{"objective": "v", "norm": "layernorm", "head_dim": 48, "fused_qkv": false, "expert_mlp_ratio": 1, "beta1": 0.9, "steps": 12300}
Rows from block 10, named by matrix and row number. Each number is 128 + 32 x the weight over its row's rms, rounded and kept within 0 to 255. All counts start at 0. Numbers have three digits each. After the name is the row's rms in percent of the matrix's.
# q: attention query (model.blocks.10.attn.q.weight, 96x128), inputs 0-63
q.0 119:134128143091114114163160094121209165101192135095135138107070166120113090100108134116149086097161140151145087144064136119156155082140146159086120081152151119118170157153143125091116170152164119
q.1 096:131138105113118142142117137161102126096069096187103105111173122149096129093137121138107108136129139065093151124184171107109093167145087147142137139212128134160083133142099119192122075078052109
q.2 108:156170133102115177116116092151099138102099140105067135133193135116113119122095147125124221139098142090051151125148089092141153128160127150119124111149125174161120165163132153129166122098132162
q.3 117:091148116132171181097093145134106084151110079145104120144143090124125138107138136071085088173084062102080153134178147168148134132093104080145128131140134082092125095094108118197096103060113140
q.4 080:091142133131173127093106139147146120141089081133144149141142123123158139111150141042074108129119065073108174144107114156172122095098093138078122083166104060113185130130126099150122112085108078
q.5 100:152102156132126103153201143111139148101164161170193155106132175129126146145106125169159156141170215161153111167128122128078115136233165124087183131116118219161119144112143151110087154164134112
q.6 077:120172167119126130134129093133105147142128102084110136163085145087138107084169125075111145124125091142094134162137072172171215106125139133151097130164154027117111115154131155114176115161171117
q.7 108:127123100110102126138090100123128135141152089086068143119094134132107105126124104091111134053137084140125104094060084112142145073130113187096131104138160088133107123143119137117137111079111125
q.8 089:117121129116105125114114090181132116113145118110108106109101141098099125171180097078108203100131088114166134137102118105136074125168108149137111153255145044143108102118133132086136118122127106
q.9 088:111137115149167132117129172136143095181124122093091109168120087095150132150165148106098149122109067133112156126098179169146108138061159153146142127081153021071169142088136117136091137156080132
q.10 089:105113122151130102137121141117108180077104072154135089124175103087135158110121169183195130096164161129076082153117125106129147168194105155151154150178128219156128103145100111197083123149176120
q.11 103:128197087128124160107059141136092094112132089092067108131128130111089098148144128085133144085125056157130115080140090079137113084110119181116114119141150021128113138138122117140129124089083120
q.12 108:117141158145157132128110146130096158153114131167170120106146082186139148108166126148093047156146139065085176139176193160103107189139133060168129144151109176154106105108118103196118082101111117
q.13 123:138168121148140156128130158112093110141118107152089154153204127135143125093036115104111146151145120059037142094157120153119122185139102097137096121089091187142125117140137126129131110120091151
q.14 097:103093141119115100151149078125189125130140143054144129127103171096153135161139143118147096137131096153172074119084130106174163073081142171115109110076136013093121115135145147077079140132163112
q.15 095:101105086172140179105115106114096104137099096097139125119203111106102106124169115090096064123110073130062101085122133131160127138138073113118091090208117087105127085127111099156174108093149130
q.16 091:129140122169145167138118133111128100140095066129117114147127088098148143113167130089096107133137084115072149127174162146131120130046111160152101166153185047088139095099128137134161094123141163
q.17 108:157140138070102133119096148151140165098109142109160132084131135174107140131098097150146122173119183145172132170134142130148131111164142144147174091172106192163154170141158132079136177082084070
q.18 109:139074150138151097157129092156187134154134113101156147164105112107176114170066147125100145104148135156115128110102146152175135138097127138130127106026103117090163113100135112098071154183181152
q.19 116:163103124097123137131150180127113150138146156166169146135166139188115152084143144215168127131158213131144130142162145151079109184183139130150164139088081187166122112130117098111059176180130126
q.20 075:146136122076097125140105141109157130050112150097136086122083197112124118190125100131186123121135172130176107115140126091112140114159105136101142102117102181178075160154094157115190098084096058
q.21 095:091147152139147140135149088122161139147114126104133121130105116116134147139150130074108140087137079127089164121112124189157110093093126140103142131176142040080141089130116084130123151146159128
q.22 096:094139145155168092134194115144194133171105104120166137129107113107134158116142160076100135113152101137094139139118151178146085124096124142146127144133124047083169112098151122093091148163171114
q.23 099:185104153095110090161182129130157150105153176070138153075106181112144096126128115138152136141171191166165110144081110121136178098166125149080146103054133128126132138155156133082128143173168093
q.24 098:168164119076117140134134166099110125103149174094119144079159178168118093119079128202155127137129153126147106139090112053108123152220128138135139096101121168181073190151140106113113137126114131
q.25 087:140088135125101128119136122106187109125152164151141176119058117151113104116165139163185048098172201200135101127105065136156217135092137109157100125071085153136111144110121136111134148143176119
q.26 098:137151121135166128112149088142143127153150163117115144163115133100158116145153120076077112195105069120135174140157128159124120097145089100124140131114138083089129096110097129144122145131105147
q.27 100:120134116136169135152117108135114122187136108174129147134159075128149138116133135111065145151142133111123148124150179171129093193136132096147102143137132149118136083118166134183066132159121149
q.28 096:186085148133146120180189093124161161146147181140165151146106139133141110129142126150130114144133168107140137151106096144138150152153112122128148118114120194142178133134140161085175136154163112
q.29 097:178139123112096113119128118140143113089140136070106133122051160090121090151065125103151163090142081184175079133062077112164144063136136176113130121077121121101114138144141166095145144112116127
q.30 087:166094135113088111127161136129141137141139163129156170116069139136123110124149117148171099130145161178141091137088094153165205133146158135121128129084102114126160139121154150047123188187145090
q.31 086:158115110141089086153128113116124133112150144122164125120098135110087109152139127177170129093140168168171107132127102085138136087173157166119146134086130114153092169150101143070089113132151118
q.32 132:102158083125151196087070151162096100138085090160090100138161096113101167092108146099098120168096097071073158117169150121127114144116101094150121156148123114122096115115114113201078079079077161
q.33 081:164095141118110086163158104111184157152136149110145122123095142107139114153131110144117115125162174138156096165079148135149144095135179141088139092033131066091150084120173127084099156155158132
q.34 088:143107123122084083120175116133138122095171169079148130108092144130117088179079113161182142110135170174192125106118126116128142106127151119133158134040103164157113169142110131072109179143135125
q.35 102:148078145114107090157179122113173137095112152129143155102136151161142112127096098191155124090144192129133095126085110104134133128171151139122117089090113190155125138154137137072102166166216128
q.36 095:171108104107097132118136163128140102075102127067107116139120162131102093120088133173165130095117164139136090124101134057148164087159096162099116117095146176162103160122093127117176102116104121
q.37 089:076183112154155181097097114127131109144123117112083102118165081092132127109080124068079139121071056068088169138143149140163106142106080116105123119173150094076145116104134140137110110101122173
q.38 095:136119148152163147077126159152134091149029105125148136146154094117142125160104161139086135137112086117063145111111156160156124157090153115148080131041120132117137073073106074129085138132111188
q.39 091:118133132121159143123099129140127099131128097147099111122160113134146154096191136107096076145132054105114146086170151105095139155122107138139085130123151064159083130130103089205072069098079128
q.40 090:176116111092121075126127123137167117103157158107137140118075138121108117154081129124178164101159175181149137143061106126145114107197126157105175122060142131125123119130139111067068164192136108
q.41 080:113128091112109095164134083171176175077129169064104074120124136153158106112091148153181193154128128099140077125076127066122150086167142139110122144086136131176104133152124144142131094166162099
q.42 141:147081158132142071172207124116196169156173159108152168112135131146141124131128149137136123129169167148130131173090164179127126130156163124116153134099132130099164095122148096096050173214174114
q.43 112:126097148134119083162212110098192148120163121114169158137101156122168128118106176173183140098165158162154092143100119131127175094184129172142142114101124138130157131147164118092070184184177141
q.44 098:089150136153172133140169108121140124185112104165143150146163083112126153111172147107080125149128133129078162146161147180144110161104131117135128149169120109093176063094147121150112130153141135
q.45 105:115183121110140212124086158107071111110126113146083123127132093168087108098072137144097075154096148184125148110148099110080135150134162113140132116125133216157117161139147150135040098058108176
q.46 072:117110096154132113150138131127184176150117158146140137106127107150139150140205144112087130170110105140166150177171192143097111140135151093146157146216154082104143099113103117172069131142146098
q.47 074:143142086107122122147104114095163141083140171091094129170080130124150123123113109147127097113160128155120127135126063113113186102130153146125106141003128130131115169137094147072069133090138165
q.48 086:118105123099147103133165111097100134148130159082152124121126116145126142127160115154066065085157090120108121121092128125132143134131111142117124131126120029108176122124149127089090148167159114
q.49 105:158125143090109127158138127092121149087157127087164128121112162158150101129190085172131094148153155129169112125190112092119158119172168112119128145101102114151133184161183154138064122139103104
q.50 108:134155142153111153101085108149114093129122112145071105147156136121088101092106108092126143116103138078157117153103124141096109090160119129151110131193127165117052107116142131102099089070122119
q.51 078:093116113153148153148098135091104116159110076146140093163120093099146107115172108093080130134078095095082143121143144178139121144078151143105127116186155061096137075135165126162127086127109115
q.52 083:153122107109178134151127098108095124159139132137158131132078116140163090147185113103084144118085096113121130095144088169135155125128151159126106127205080054097132103131147153100104073137133117
q.53 097:142122133122134101146132162157166144121151171115098145135172154136111156145042136154147122166169169116160128142146164093118059160194140080115151119050147210139116135136157128170117161139145108
q.54 098:112157078150147149101095117166125124172096112140135172127139114123087129063210095102081070142103075092124137151166171161093104154093090125132092128137161068109106133120110130171166082085068107
q.55 093:086062118127110118147154105109119105123151101124167149109135110165215068135133128142097140108112118131127116102107120123151105158109151128115144143154116102118119109100223135117141140120121131
q.56 103:137136186132093120130176103142120107139173152109144097146094151145141120114147151128171169139147154190151097171096141149140127083164174179124153103139153082124144149164149152088088159116164114
q.57 123:087134122154176124121110129171093111182095079175155111179144083100158164123097168099077135112101112109132130129139138184135105146072110125153134158179148140109125064079088099147111111141115168
q.58 107:124148157144108109136135131140178173090129129126114097122137152160162132104132101184199046175172157097165131119139163097124108136186164089133154125117126211156117163166121168130116129079144131
q.59 103:049120110126080140110117111125122119151135086096118161098134134140116112181120098111137094107140120164168124125105159135105135100081137129121133103124160079118145161126144118112084138112078130
q.60 118:155127135151119182140117100115137140126123125157134140118170143163120120087221100158116076161164149076158149146186160107076134168142134141114155152064107115167082163157137110161127098115152115
q.61 108:140127149100133180091114115150111123119115108122084120138173141129092106135082119087122044124120132098160123108124094123080079099174148126113130118188070148163096169135134121139114065090101089
q.62 129:105134117117132088138164112094147136136172114107131131154090095116128115160114148130129149098141128159111110118085086153181241102051124150144117120137126117092166115135124145079115180144101152
q.63 104:129095124124132136177143091122135105120172166099125146117111141103147095150147093112156133097153123150160123116070104128146137099100153168113149106146133085112186130125153168103181109130108122
q.64 089:096104155141128148144109111130135165182124144155120133140122083070143109085159091082140031122105104085130147135113165190139144140024136125110078103117187075043151121128108120145183127108101109
q.65 102:158087088116126173153153099083086126097143135135171176129133134163121113217117166150098164120109169138054121132136086118125227104149125155116140152205111078126138100147141124117076141151192113
q.66 136:116186114152140136065090153170148095150108076189093101156163092093090157138135153085116154103079104092120161119173117155096154103106086104163129148151079155113112093084055100119112086120124148
q.67 110:169152112144123129086104203149112107133087138169158123161181150165122144181105131158114117198128152095147176110213131127082116167191134106142149175121096205170097127140079103172116116133166150
q.68 103:102130136132087096161138115141144134081130169132144118118098152133165076234071131172165185107132168206089122090135092103171160106140154137106157109133094193146137152125145156112109117163173127
q.69 093:068122122110159098145139101124123112154149100110142134134126104121136096119189129103076092089130030142103133094151105155149158122103108160140114119123099000089156108128140127109116145132120129
q.70 100:117117117127188097137159107138140109220156150183145166116148120122116126070144147088060106131137089135147139145143152168153097154081117144113142127100140033049140095101152129112158120130135146
q.71 087:141121138130129110138175144114106124109185141155139148162114110145139165219108129124161140096128156161111140122154061111142221138127137135155108130065079167134167118141126174103120160128146165
q.72 117:120106140110090131160181138100143149086143140081154146103086155160156128193071118161153132108168165164127100121102084053152160135188153135121152124128110142175143176166163143149112169149146122
q.73 098:129160130152139137097113180118088099193103112156176133182172108153111169092184163166109114171096095093120178110148127114104128187118104126142110132147110182142105124095059081124188108100143148
q.74 116:116167154143139132096044097145140143134144066170086120139134111102080142116148108059156136119106115110096135146158136169093159111118092170146115128095144129095083126110115152132134121104088116
q.75 080:125097126119170110145116143098154129185130102147106134116147124108106148093134118083116086124123138072184152131138140185120098123150116146124151156118162126093104106140141120159159106133110104
q.76 083:160178141127141124133110145098137132090155138147114121149160154143060123157122150100159154098107165125083117132131092119110160105141130132152109134114110173145105129145105116089163151112151133
q.77 090:093118120138123141069102156153156098146128102147082117146140113092087145164076149103150143111112103158148122142102124145116146096100097117148120127135146146143126112097103173108108167092104123
q.78 071:076114102145162091107161162117111104140113141133148128146142106132165163162110138130089130193107155114157116122151063115106156125181119121137128116160130211147147088131135122126201175111159169
q.79 084:140152120108124147094092170163114104129095119137148094128146155140109169147151148206131145162104175156164120159149144108076161130156110095178113136117104206155127141123128126132088143090164153
q.80 080:109139119118111201117081112119084126150123100124139112147138126118121102042197090097096079121097107091088115116157148135097158105096199137122122117106084062119118143132183143196067058107098073
q.81 099:100170121141170120103100126145123120132067100163143061145142094094121146195089137104094126135110111093117150133170117142125159124116091079170109125171125198130132084114084115131117088105128183
q.82 094:109163089120127151085086185156110123138093099143107064137160064140082153184068109125123182143090120133147147144179113127106128135114094107141108168089082159139131097077082111161072111142115150
q.83 117:162110129114095086155172125086203161084170151061141137154114160114156109158137138171181116123160175147138122120093074067143221096168136127120125137111077171154147149164175152093112171161149137
q.84 113:125133152114101108124152159104143125060159142114129152114090152136136108149117103187218118124161145171123111127096116092112230116118127109119116134128123183167148175167137155108095155144126115
q.85 083:102114123142165159129141102176111120153130125128163101121136101103131117094119129076103114123126095069097128120092121169160075135086089129088124114168167047063135081097133089151085107114092108
q.86 139:107123117156140116084079147137159126145090073185124113169126071121124139165137136085102111122084116131080173093160109164143167133060097120142101151234133165121111077086071075140137093119108155
q.87 099:094141113136150147116066127114086125159119073107165122124097131127186124137206108134098130127082109121104150121151131155113207150083114143140113149076131078121102142132135147189089078093115129
q.88 084:118155160150146107099111166124134146143127103122142148161134110109140149159085120143127134122110141141118152142165088131098169143167113131180152156149079178147086113111112122116080114127142158
q.89 097:132199110139100077123131163111163125093136115109126112128094148103109145052146128127187167140129150164115120142143095112120201082165140128127132110138118185144122149128117171069143130108071131
q.90 120:105132112147164114112124161161112125197131118153114121166170075120118168161082162089096117151125127124135146129189109155153095170161082134141145157077097107111106091089102091154135114164110143
q.91 103:124122110123127075111180129114166163097157145101121153117132122130113119148057135152210096144196148165205122136068114150151131130121092115119126132034108116119184150134142159069086189153154129
q.92 094:134127116159150140093101128134112106202073144140124102143193117110140152072168108094105078155074119079158151145150172160117058137162115127156146155139148135078115098133100114186153084102161146
q.93 084:098121152141161170109097114120085136145135087139147113128130118095132141104128134088085097050116096146128144093072162119130098122082161133094136140160165061103134125080167141188090111111128102
q.94 089:131109102146143109193120089115126161140157151135127175114134159166133125125150146120130194131159138161107123153100156132160180117100120180135134129073167054109152132154157131121082166202120125
q.95 117:085171104156172160101072168100094141153104083166101087119160109098140156126104130105097070108111121134097178138149142134139160133070122071177112141092116150114082102118124160147114099097132148