{
  "model": "image diffusion model",
  "max_grad_norm": 0.5,
  "final_lr_fraction": 0
}
Rows from block 12, named by matrix and row number. Each number is 50 + 15 x the weight over its row's rms, rounded and kept within 0 to 99. All counts start at 0. After the name is the row's rms in percent of the matrix's.
# proj: attention output (model.blocks.12.attn.proj.weight, 128x96), inputs 0-95
proj.58 112:54 57 68 44 62 37 73 48 28 53 55 27 42 50 57 51 65 82 63 44 58 50 67 58 41 49 59 40 66 64 31 72 63 35 40 54 41 50 53 64 30 20 55 49 50 43 60 77 58 70 64 39 63 41 72 40 32 58 55 15 33 55 70 47 61 76 65 40 45 47 69 62 18 51 60 41 77 64 34 75 64 34 34 47 40 36 53 43 46 12 52 46 54 20 70 68
proj.59 179:65 41 52 70 55 29 61 50 73 36 49 42 65 61 51 34 31 73 47 71 65 42 40 32 40 44 43 59 57 25 57 71 47 65 55 46 42 28 43 45 31 45 64 48 41 52 67 34 71 39 59 53 47 25 77 64 71 24 43 46 56 65 56 19 30 71 48 87 67 33 28 52 36 33 46 68 60 39 53 64 55 74 65 48 38 16 60 44 22 61 76 51 38 52 55 38
proj.60 067:58 55 48 18 55 66 56 67 44 37 21 62 51 38 78 33 60 28 32 66 49 44 46 55 66 49 58 33 48 59 46 63 64 53 74 52 31 61 47 23 37 48 72 31 44 72 16 57 68 39 55 65 78 38 31 53 55 65 65 65 53 09 48 47 59 37 43 48 47 52 76 64 54 63 54 24 54 29 46 70 74 33 49 45 71 32 46 63 52 33 51 64 55 74 62 41
proj.61 124:48 38 57 30 38 31 47 57 52 40 42 42 22 43 48 72 72 27 42 65 36 47 50 17 72 50 22 46 32 37 41 56 61 59 32 52 37 50 51 45 42 55 50 30 82 56 39 59 51 48 42 45 56 23 39 65 48 34 53 55 23 12 64 72 76 32 34 71 40 55 55 23 63 61 17 37 54 47 41 47 35 46 28 43 31 47 37 39 37 41 34 29 69 68 59 36
proj.62 088:44 62 86 17 33 44 30 55 44 42 22 41 41 55 39 47 57 46 61 80 49 52 41 54 65 44 25 64 54 51 40 59 78 44 73 39 17 61 58 51 60 71 62 80 38 43 31 47 73 42 47 59 33 77 27 29 37 44 55 55 57 20 51 56 37 77 47 26 44 68 40 53 74 57 39 53 72 56 62 67 34 55 47 39 70 48 61 42 35 45 38 65 33 33 48 43
proj.63 112:59 28 29 50 62 47 21 24 37 53 48 27 30 99 39 57 52 54 56 30 39 48 38 39 39 74 47 39 36 30 48 34 63 55 66 47 49 53 63 37 36 56 54 23 58 50 84 48 55 28 21 45 52 46 36 30 53 52 38 42 42 91 43 40 68 60 54 35 33 58 39 47 26 70 60 36 32 55 39 42 56 56 72 67 45 52 54 24 53 53 67 26 40 54 57 42
proj.64 110:43 67 59 23 70 45 48 16 50 39 50 11 57 32 45 67 31 60 44 32 45 51 59 55 56 24 68 99 58 51 36 46 76 71 63 34 72 66 53 64 58 61 60 56 46 64 64 62 50 44 43 36 54 35 42 29 59 53 32 39 40 45 44 74 33 65 54 37 37 53 53 29 45 44 56 66 63 47 48 55 53 69 85 42 62 48 62 65 41 53 57 68 30 70 47 61
proj.65 105:79 34 53 39 65 46 45 32 46 50 86 67 49 45 54 49 40 55 56 39 36 39 66 32 77 54 54 77 50 99 55 54 19 85 42 39 61 39 31 50 49 39 36 40 59 41 54 39 65 41 41 49 47 51 65 25 41 42 88 66 40 54 60 54 48 59 57 48 47 39 45 43 72 51 47 79 62 83 54 40 23 79 42 45 54 39 35 53 51 47 52 54 52 32 48 40
proj.66 091:51 66 58 45 54 23 40 67 35 44 67 43 52 60 55 60 42 32 44 48 52 42 46 68 31 41 43 39 57 67 36 64 61 36 67 54 34 60 47 59 65 63 29 69 37 53 27 52 65 39 44 51 37 31 34 65 44 55 99 19 63 46 49 46 18 82 34 46 64 39 76 50 30 49 23 49 74 47 54 60 55 31 57 60 57 52 54 39 46 48 38 43 79 63 14 43
proj.67 077:70 61 48 44 70 45 45 59 35 27 25 37 42 52 41 33 54 27 73 71 53 48 59 52 76 45 54 55 47 60 39 38 68 57 75 36 37 52 57 30 55 69 54 71 77 38 23 63 91 13 32 60 56 74 51 51 47 71 68 51 40 28 59 63 40 39 36 48 43 44 51 54 55 50 51 31 66 45 57 87 51 24 62 47 45 57 64 31 51 41 49 34 30 63 75 41
proj.68 110:64 60 41 63 56 29 16 55 20 59 51 54 52 45 38 45 57 41 63 68 48 49 40 68 44 26 45 81 29 34 48 29 48 49 61 44 34 55 54 58 41 47 35 10 32 64 76 71 62 66 49 54 65 41 37 64 25 44 58 50 58 32 41 50 58 65 50 55 56 48 31 77 48 18 37 70 13 39 56 27 24 52 56 44 33 59 29 61 45 47 56 42 31 63 71 67
proj.69 163:42 55 38 58 62 51 59 44 66 54 51 40 55 34 68 48 58 72 50 53 55 58 57 47 59 60 46 53 46 59 58 39 43 48 48 49 46 56 51 57 35 55 62 48 48 33 59 44 17 57 67 37 69 55 87 58 41 10 37 20 78 69 61 40 63 44 84 80 41 47 61 56 58 43 62 60 23 64 43 38 38 53 55 76 16 49 31 46 64 75 86 42 71 52 19 69
proj.70 149:58 49 50 42 74 51 74 27 32 34 37 47 70 72 33 43 54 41 67 56 33 51 43 38 52 38 27 52 72 31 35 73 32 62 45 27 39 73 73 63 63 40 54 92 41 71 53 41 75 42 41 48 68 51 66 38 35 53 39 65 63 52 45 46 53 40 60 41 43 57 47 40 38 47 34 52 78 21 36 79 39 63 44 15 43 71 63 72 50 31 47 65 38 61 60 45
proj.71 079:37 42 24 65 84 53 64 57 42 60 41 06 38 57 63 47 63 60 53 63 49 23 59 85 43 62 73 46 72 32 61 41 66 39 46 44 56 73 46 37 46 62 51 51 25 58 46 38 38 44 36 50 76 77 76 78 36 57 57 32 45 51 54 33 46 70 56 33 35 34 81 70 43 66 61 59 53 44 71 70 67 50 36 46 42 49 61 43 54 53 43 39 29 53 28 60
proj.72 073:63 42 47 23 48 49 76 39 41 35 18 57 51 43 45 51 60 55 51 77 61 55 30 29 87 45 53 49 59 52 70 64 14 46 59 61 17 58 57 47 58 52 36 22 38 45 39 53 85 58 31 29 33 31 43 34 53 67 62 51 48 63 83 54 60 39 55 59 62 43 28 43 43 60 41 14 73 62 62 54 55 57 20 52 46 62 63 31 32 52 42 45 58 50 54 55
proj.73 122:37 67 30 54 42 52 46 50 44 54 29 56 26 66 70 35 41 55 30 49 23 28 57 49 63 37 74 72 52 32 20 71 30 44 74 55 38 28 45 67 69 63 24 43 59 52 64 48 27 59 11 68 54 54 73 46 36 31 32 57 32 54 72 37 40 53 46 55 20 49 56 49 61 43 68 69 57 42 44 82 44 49 59 57 48 35 32 67 56 61 22 43 62 38 56 47
proj.74 097:52 76 50 67 30 38 38 37 27 69 51 53 46 33 34 60 48 43 42 52 59 62 25 47 56 51 67 31 43 47 37 45 44 35 30 61 72 35 55 50 41 38 38 47 33 59 54 43 32 63 59 51 59 33 65 61 27 44 49 61 56 57 48 37 55 17 54 61 68 61 00 66 76 51 79 40 20 39 22 51 56 58 56 42 21 33 56 30 51 49 73 50 24 57 40 56
proj.75 104:43 71 39 53 45 52 64 42 67 68 56 10 56 19 50 50 40 25 69 34 30 30 33 55 35 38 69 36 45 48 53 45 50 64 44 06 79 50 61 36 67 48 61 38 50 57 61 37 40 69 39 36 40 36 55 50 63 51 54 08 58 28 45 54 54 35 64 54 21 25 36 61 44 38 34 25 46 46 68 46 49 66 41 31 47 28 62 46 69 63 46 40 69 57 48 44
proj.76 138:19 57 40 35 62 40 28 53 57 38 33 52 54 43 37 52 47 40 65 73 48 51 73 57 52 74 29 39 55 57 32 61 33 46 35 33 64 77 42 54 57 47 49 66 20 37 61 56 40 39 33 55 48 54 22 43 68 49 29 63 41 37 29 58 46 50 71 65 50 37 83 52 51 44 32 36 60 34 52 72 36 51 25 18 90 57 79 63 38 25 40 56 50 37 68 46
proj.77 076:41 51 53 66 66 73 39 54 31 47 75 39 53 70 49 60 61 68 52 76 41 51 57 48 52 29 45 51 49 56 69 42 55 59 45 54 78 23 37 57 57 46 63 64 62 56 84 45 43 36 52 59 66 79 41 36 32 65 96 35 64 65 46 54 56 73 66 66 55 51 53 66 51 36 50 51 48 43 53 36 60 15 79 31 75 48 61 55 60 44 51 86 48 78 71 52
proj.78 105:56 12 47 40 46 45 30 41 45 49 54 48 47 37 42 76 53 81 64 66 29 53 43 62 57 58 74 54 82 53 36 68 37 42 87 49 33 39 22 47 48 39 54 44 60 21 60 65 44 26 49 21 38 36 50 47 55 47 40 57 45 54 43 49 29 81 67 75 34 40 45 61 39 79 69 41 65 54 49 65 27 36 52 29 30 49 27 44 58 42 53 46 67 43 44 73
proj.79 072:41 39 53 59 49 32 11 52 74 52 46 47 35 37 53 57 38 48 25 44 49 40 68 33 36 47 30 42 42 47 47 34 50 58 36 64 39 48 48 39 46 30 78 40 49 74 45 51 27 46 47 70 60 35 45 13 56 42 15 43 38 13 37 45 42 48 23 60 66 76 36 38 76 45 34 32 57 45 47 44 78 58 39 33 15 69 39 48 63 62 52 45 55 48 33 66
proj.80 075:33 55 36 44 40 53 43 51 55 36 69 17 51 48 55 56 73 72 45 64 51 73 44 51 68 50 42 53 62 61 45 47 54 35 72 56 35 63 46 67 67 63 67 74 38 29 30 69 61 47 36 68 67 58 89 61 47 62 63 26 64 35 53 70 50 75 40 66 59 36 58 40 51 40 54 40 52 51 59 96 29 40 47 79 50 44 85 52 38 45 53 82 46 67 38 54
proj.81 099:59 54 63 00 36 48 65 78 56 47 50 59 26 41 25 45 21 57 67 44 51 73 62 21 36 65 29 44 65 40 66 58 38 32 64 48 55 45 35 60 55 66 64 22 67 31 56 37 48 71 57 22 48 58 80 65 57 61 38 59 36 31 36 40 21 49 55 30 45 47 62 43 47 40 38 45 60 41 56 50 42 52 58 40 50 70 29 67 54 67 59 29 59 41 50 31
proj.82 107:41 38 47 44 48 00 46 57 46 36 40 69 57 37 61 35 19 34 36 38 54 57 63 69 63 24 45 20 72 57 56 12 59 53 65 69 47 46 51 58 55 19 66 61 64 46 58 35 30 39 50 42 53 29 50 36 55 46 48 68 45 57 71 39 17 30 46 26 37 46 54 74 58 35 52 32 61 62 41 31 60 46 52 65 44 72 41 62 64 29 66 45 49 37 49 47
proj.83 068:58 69 44 40 40 34 39 65 35 59 47 46 73 50 51 49 37 43 78 27 38 53 43 29 45 28 58 58 53 47 56 59 81 55 59 51 56 37 57 26 53 66 70 55 47 14 30 40 50 99 42 35 57 47 37 36 44 47 41 54 68 42 34 22 37 33 69 58 57 60 48 46 19 68 70 75 62 51 53 62 60 18 39 43 65 49 72 64 36 55 45 36 50 43 24 29
proj.84 102:56 39 59 43 68 57 52 63 55 34 50 44 51 55 51 12 66 41 76 90 48 45 37 47 72 48 20 30 60 58 60 62 51 46 83 36 24 78 50 50 53 62 63 59 46 50 53 54 78 25 54 56 77 50 41 58 59 29 44 35 43 41 49 26 46 58 56 56 51 35 45 34 79 39 26 14 72 64 61 69 36 52 83 40 40 62 65 40 38 54 52 46 44 46 62 45
proj.85 069:64 67 71 47 67 26 23 40 37 57 72 15 59 71 39 70 43 57 34 59 68 45 48 34 32 85 45 48 59 34 71 42 70 51 31 84 37 59 68 60 43 47 63 37 58 27 12 47 45 41 46 48 64 34 39 56 30 62 49 52 52 59 38 72 52 63 65 51 56 57 45 21 26 56 21 38 64 55 45 64 59 55 52 61 37 72 53 54 64 49 59 32 53 29 46 45
proj.86 086:54 35 70 71 59 49 30 39 49 61 39 47 45 28 18 37 43 65 54 38 72 53 58 43 61 88 71 38 62 44 51 88 38 47 50 41 27 50 34 52 17 61 64 60 50 59 61 44 19 34 52 42 63 41 29 45 74 73 35 51 58 40 45 38 56 30 61 41 47 54 57 74 54 62 62 29 42 63 25 57 32 31 51 50 31 58 34 26 43 57 67 76 53 60 49 72
proj.87 125:28 46 56 61 48 51 42 62 61 99 54 44 52 49 44 60 55 59 55 44 34 55 58 25 65 33 71 44 57 53 11 59 24 67 59 66 39 53 69 62 33 50 69 47 52 62 60 42 33 37 67 64 30 58 53 57 52 99 48 47 55 44 36 61 48 66 49 36 40 60 48 35 70 27 66 33 74 64 18 42 25 58 48 66 41 50 66 59 49 46 68 42 34 66 60 64
proj.88 112:48 30 45 63 22 57 59 53 39 40 45 80 72 34 60 71 53 26 63 80 46 38 37 59 29 44 57 40 61 31 54 49 36 56 45 45 24 55 55 45 54 40 56 36 51 48 40 51 28 24 32 53 22 62 73 27 51 48 52 68 75 30 69 75 64 43 54 75 41 39 39 89 39 60 46 44 53 22 53 45 26 58 41 39 22 49 34 28 41 36 35 40 41 41 38 43
proj.89 080:72 31 49 33 42 48 41 97 44 62 32 39 33 55 40 61 52 65 41 62 46 46 36 38 52 63 40 68 59 42 74 36 30 34 40 42 33 29 77 61 39 58 39 68 40 61 20 60 44 55 43 41 92 45 29 71 47 48 25 40 38 32 47 63 47 87 61 52 45 48 57 58 31 41 56 75 48 69 52 41 27 39 21 57 52 49 50 56 41 54 41 73 35 44 41 69
proj.90 124:39 63 42 36 00 67 52 42 31 35 59 33 55 94 49 77 49 33 62 40 62 42 60 47 72 37 45 39 55 43 63 28 26 48 73 43 27 51 53 59 72 58 53 57 62 47 53 58 53 47 41 50 13 42 49 51 54 53 70 54 49 75 51 74 41 45 60 57 70 51 58 30 65 46 24 42 69 55 64 45 40 21 54 29 39 32 60 66 42 55 47 58 49 43 77 63
proj.91 118:33 40 40 60 41 23 33 21 53 59 56 64 62 33 63 74 42 81 49 32 51 32 65 28 25 50 41 44 58 24 61 57 37 59 46 51 72 52 65 70 45 43 56 64 49 68 69 27 30 61 68 44 56 37 40 51 56 29 48 57 64 65 62 50 62 82 59 52 52 34 55 50 42 49 49 49 44 51 19 51 58 77 36 56 31 53 19 39 71 79 60 74 23 35 65 37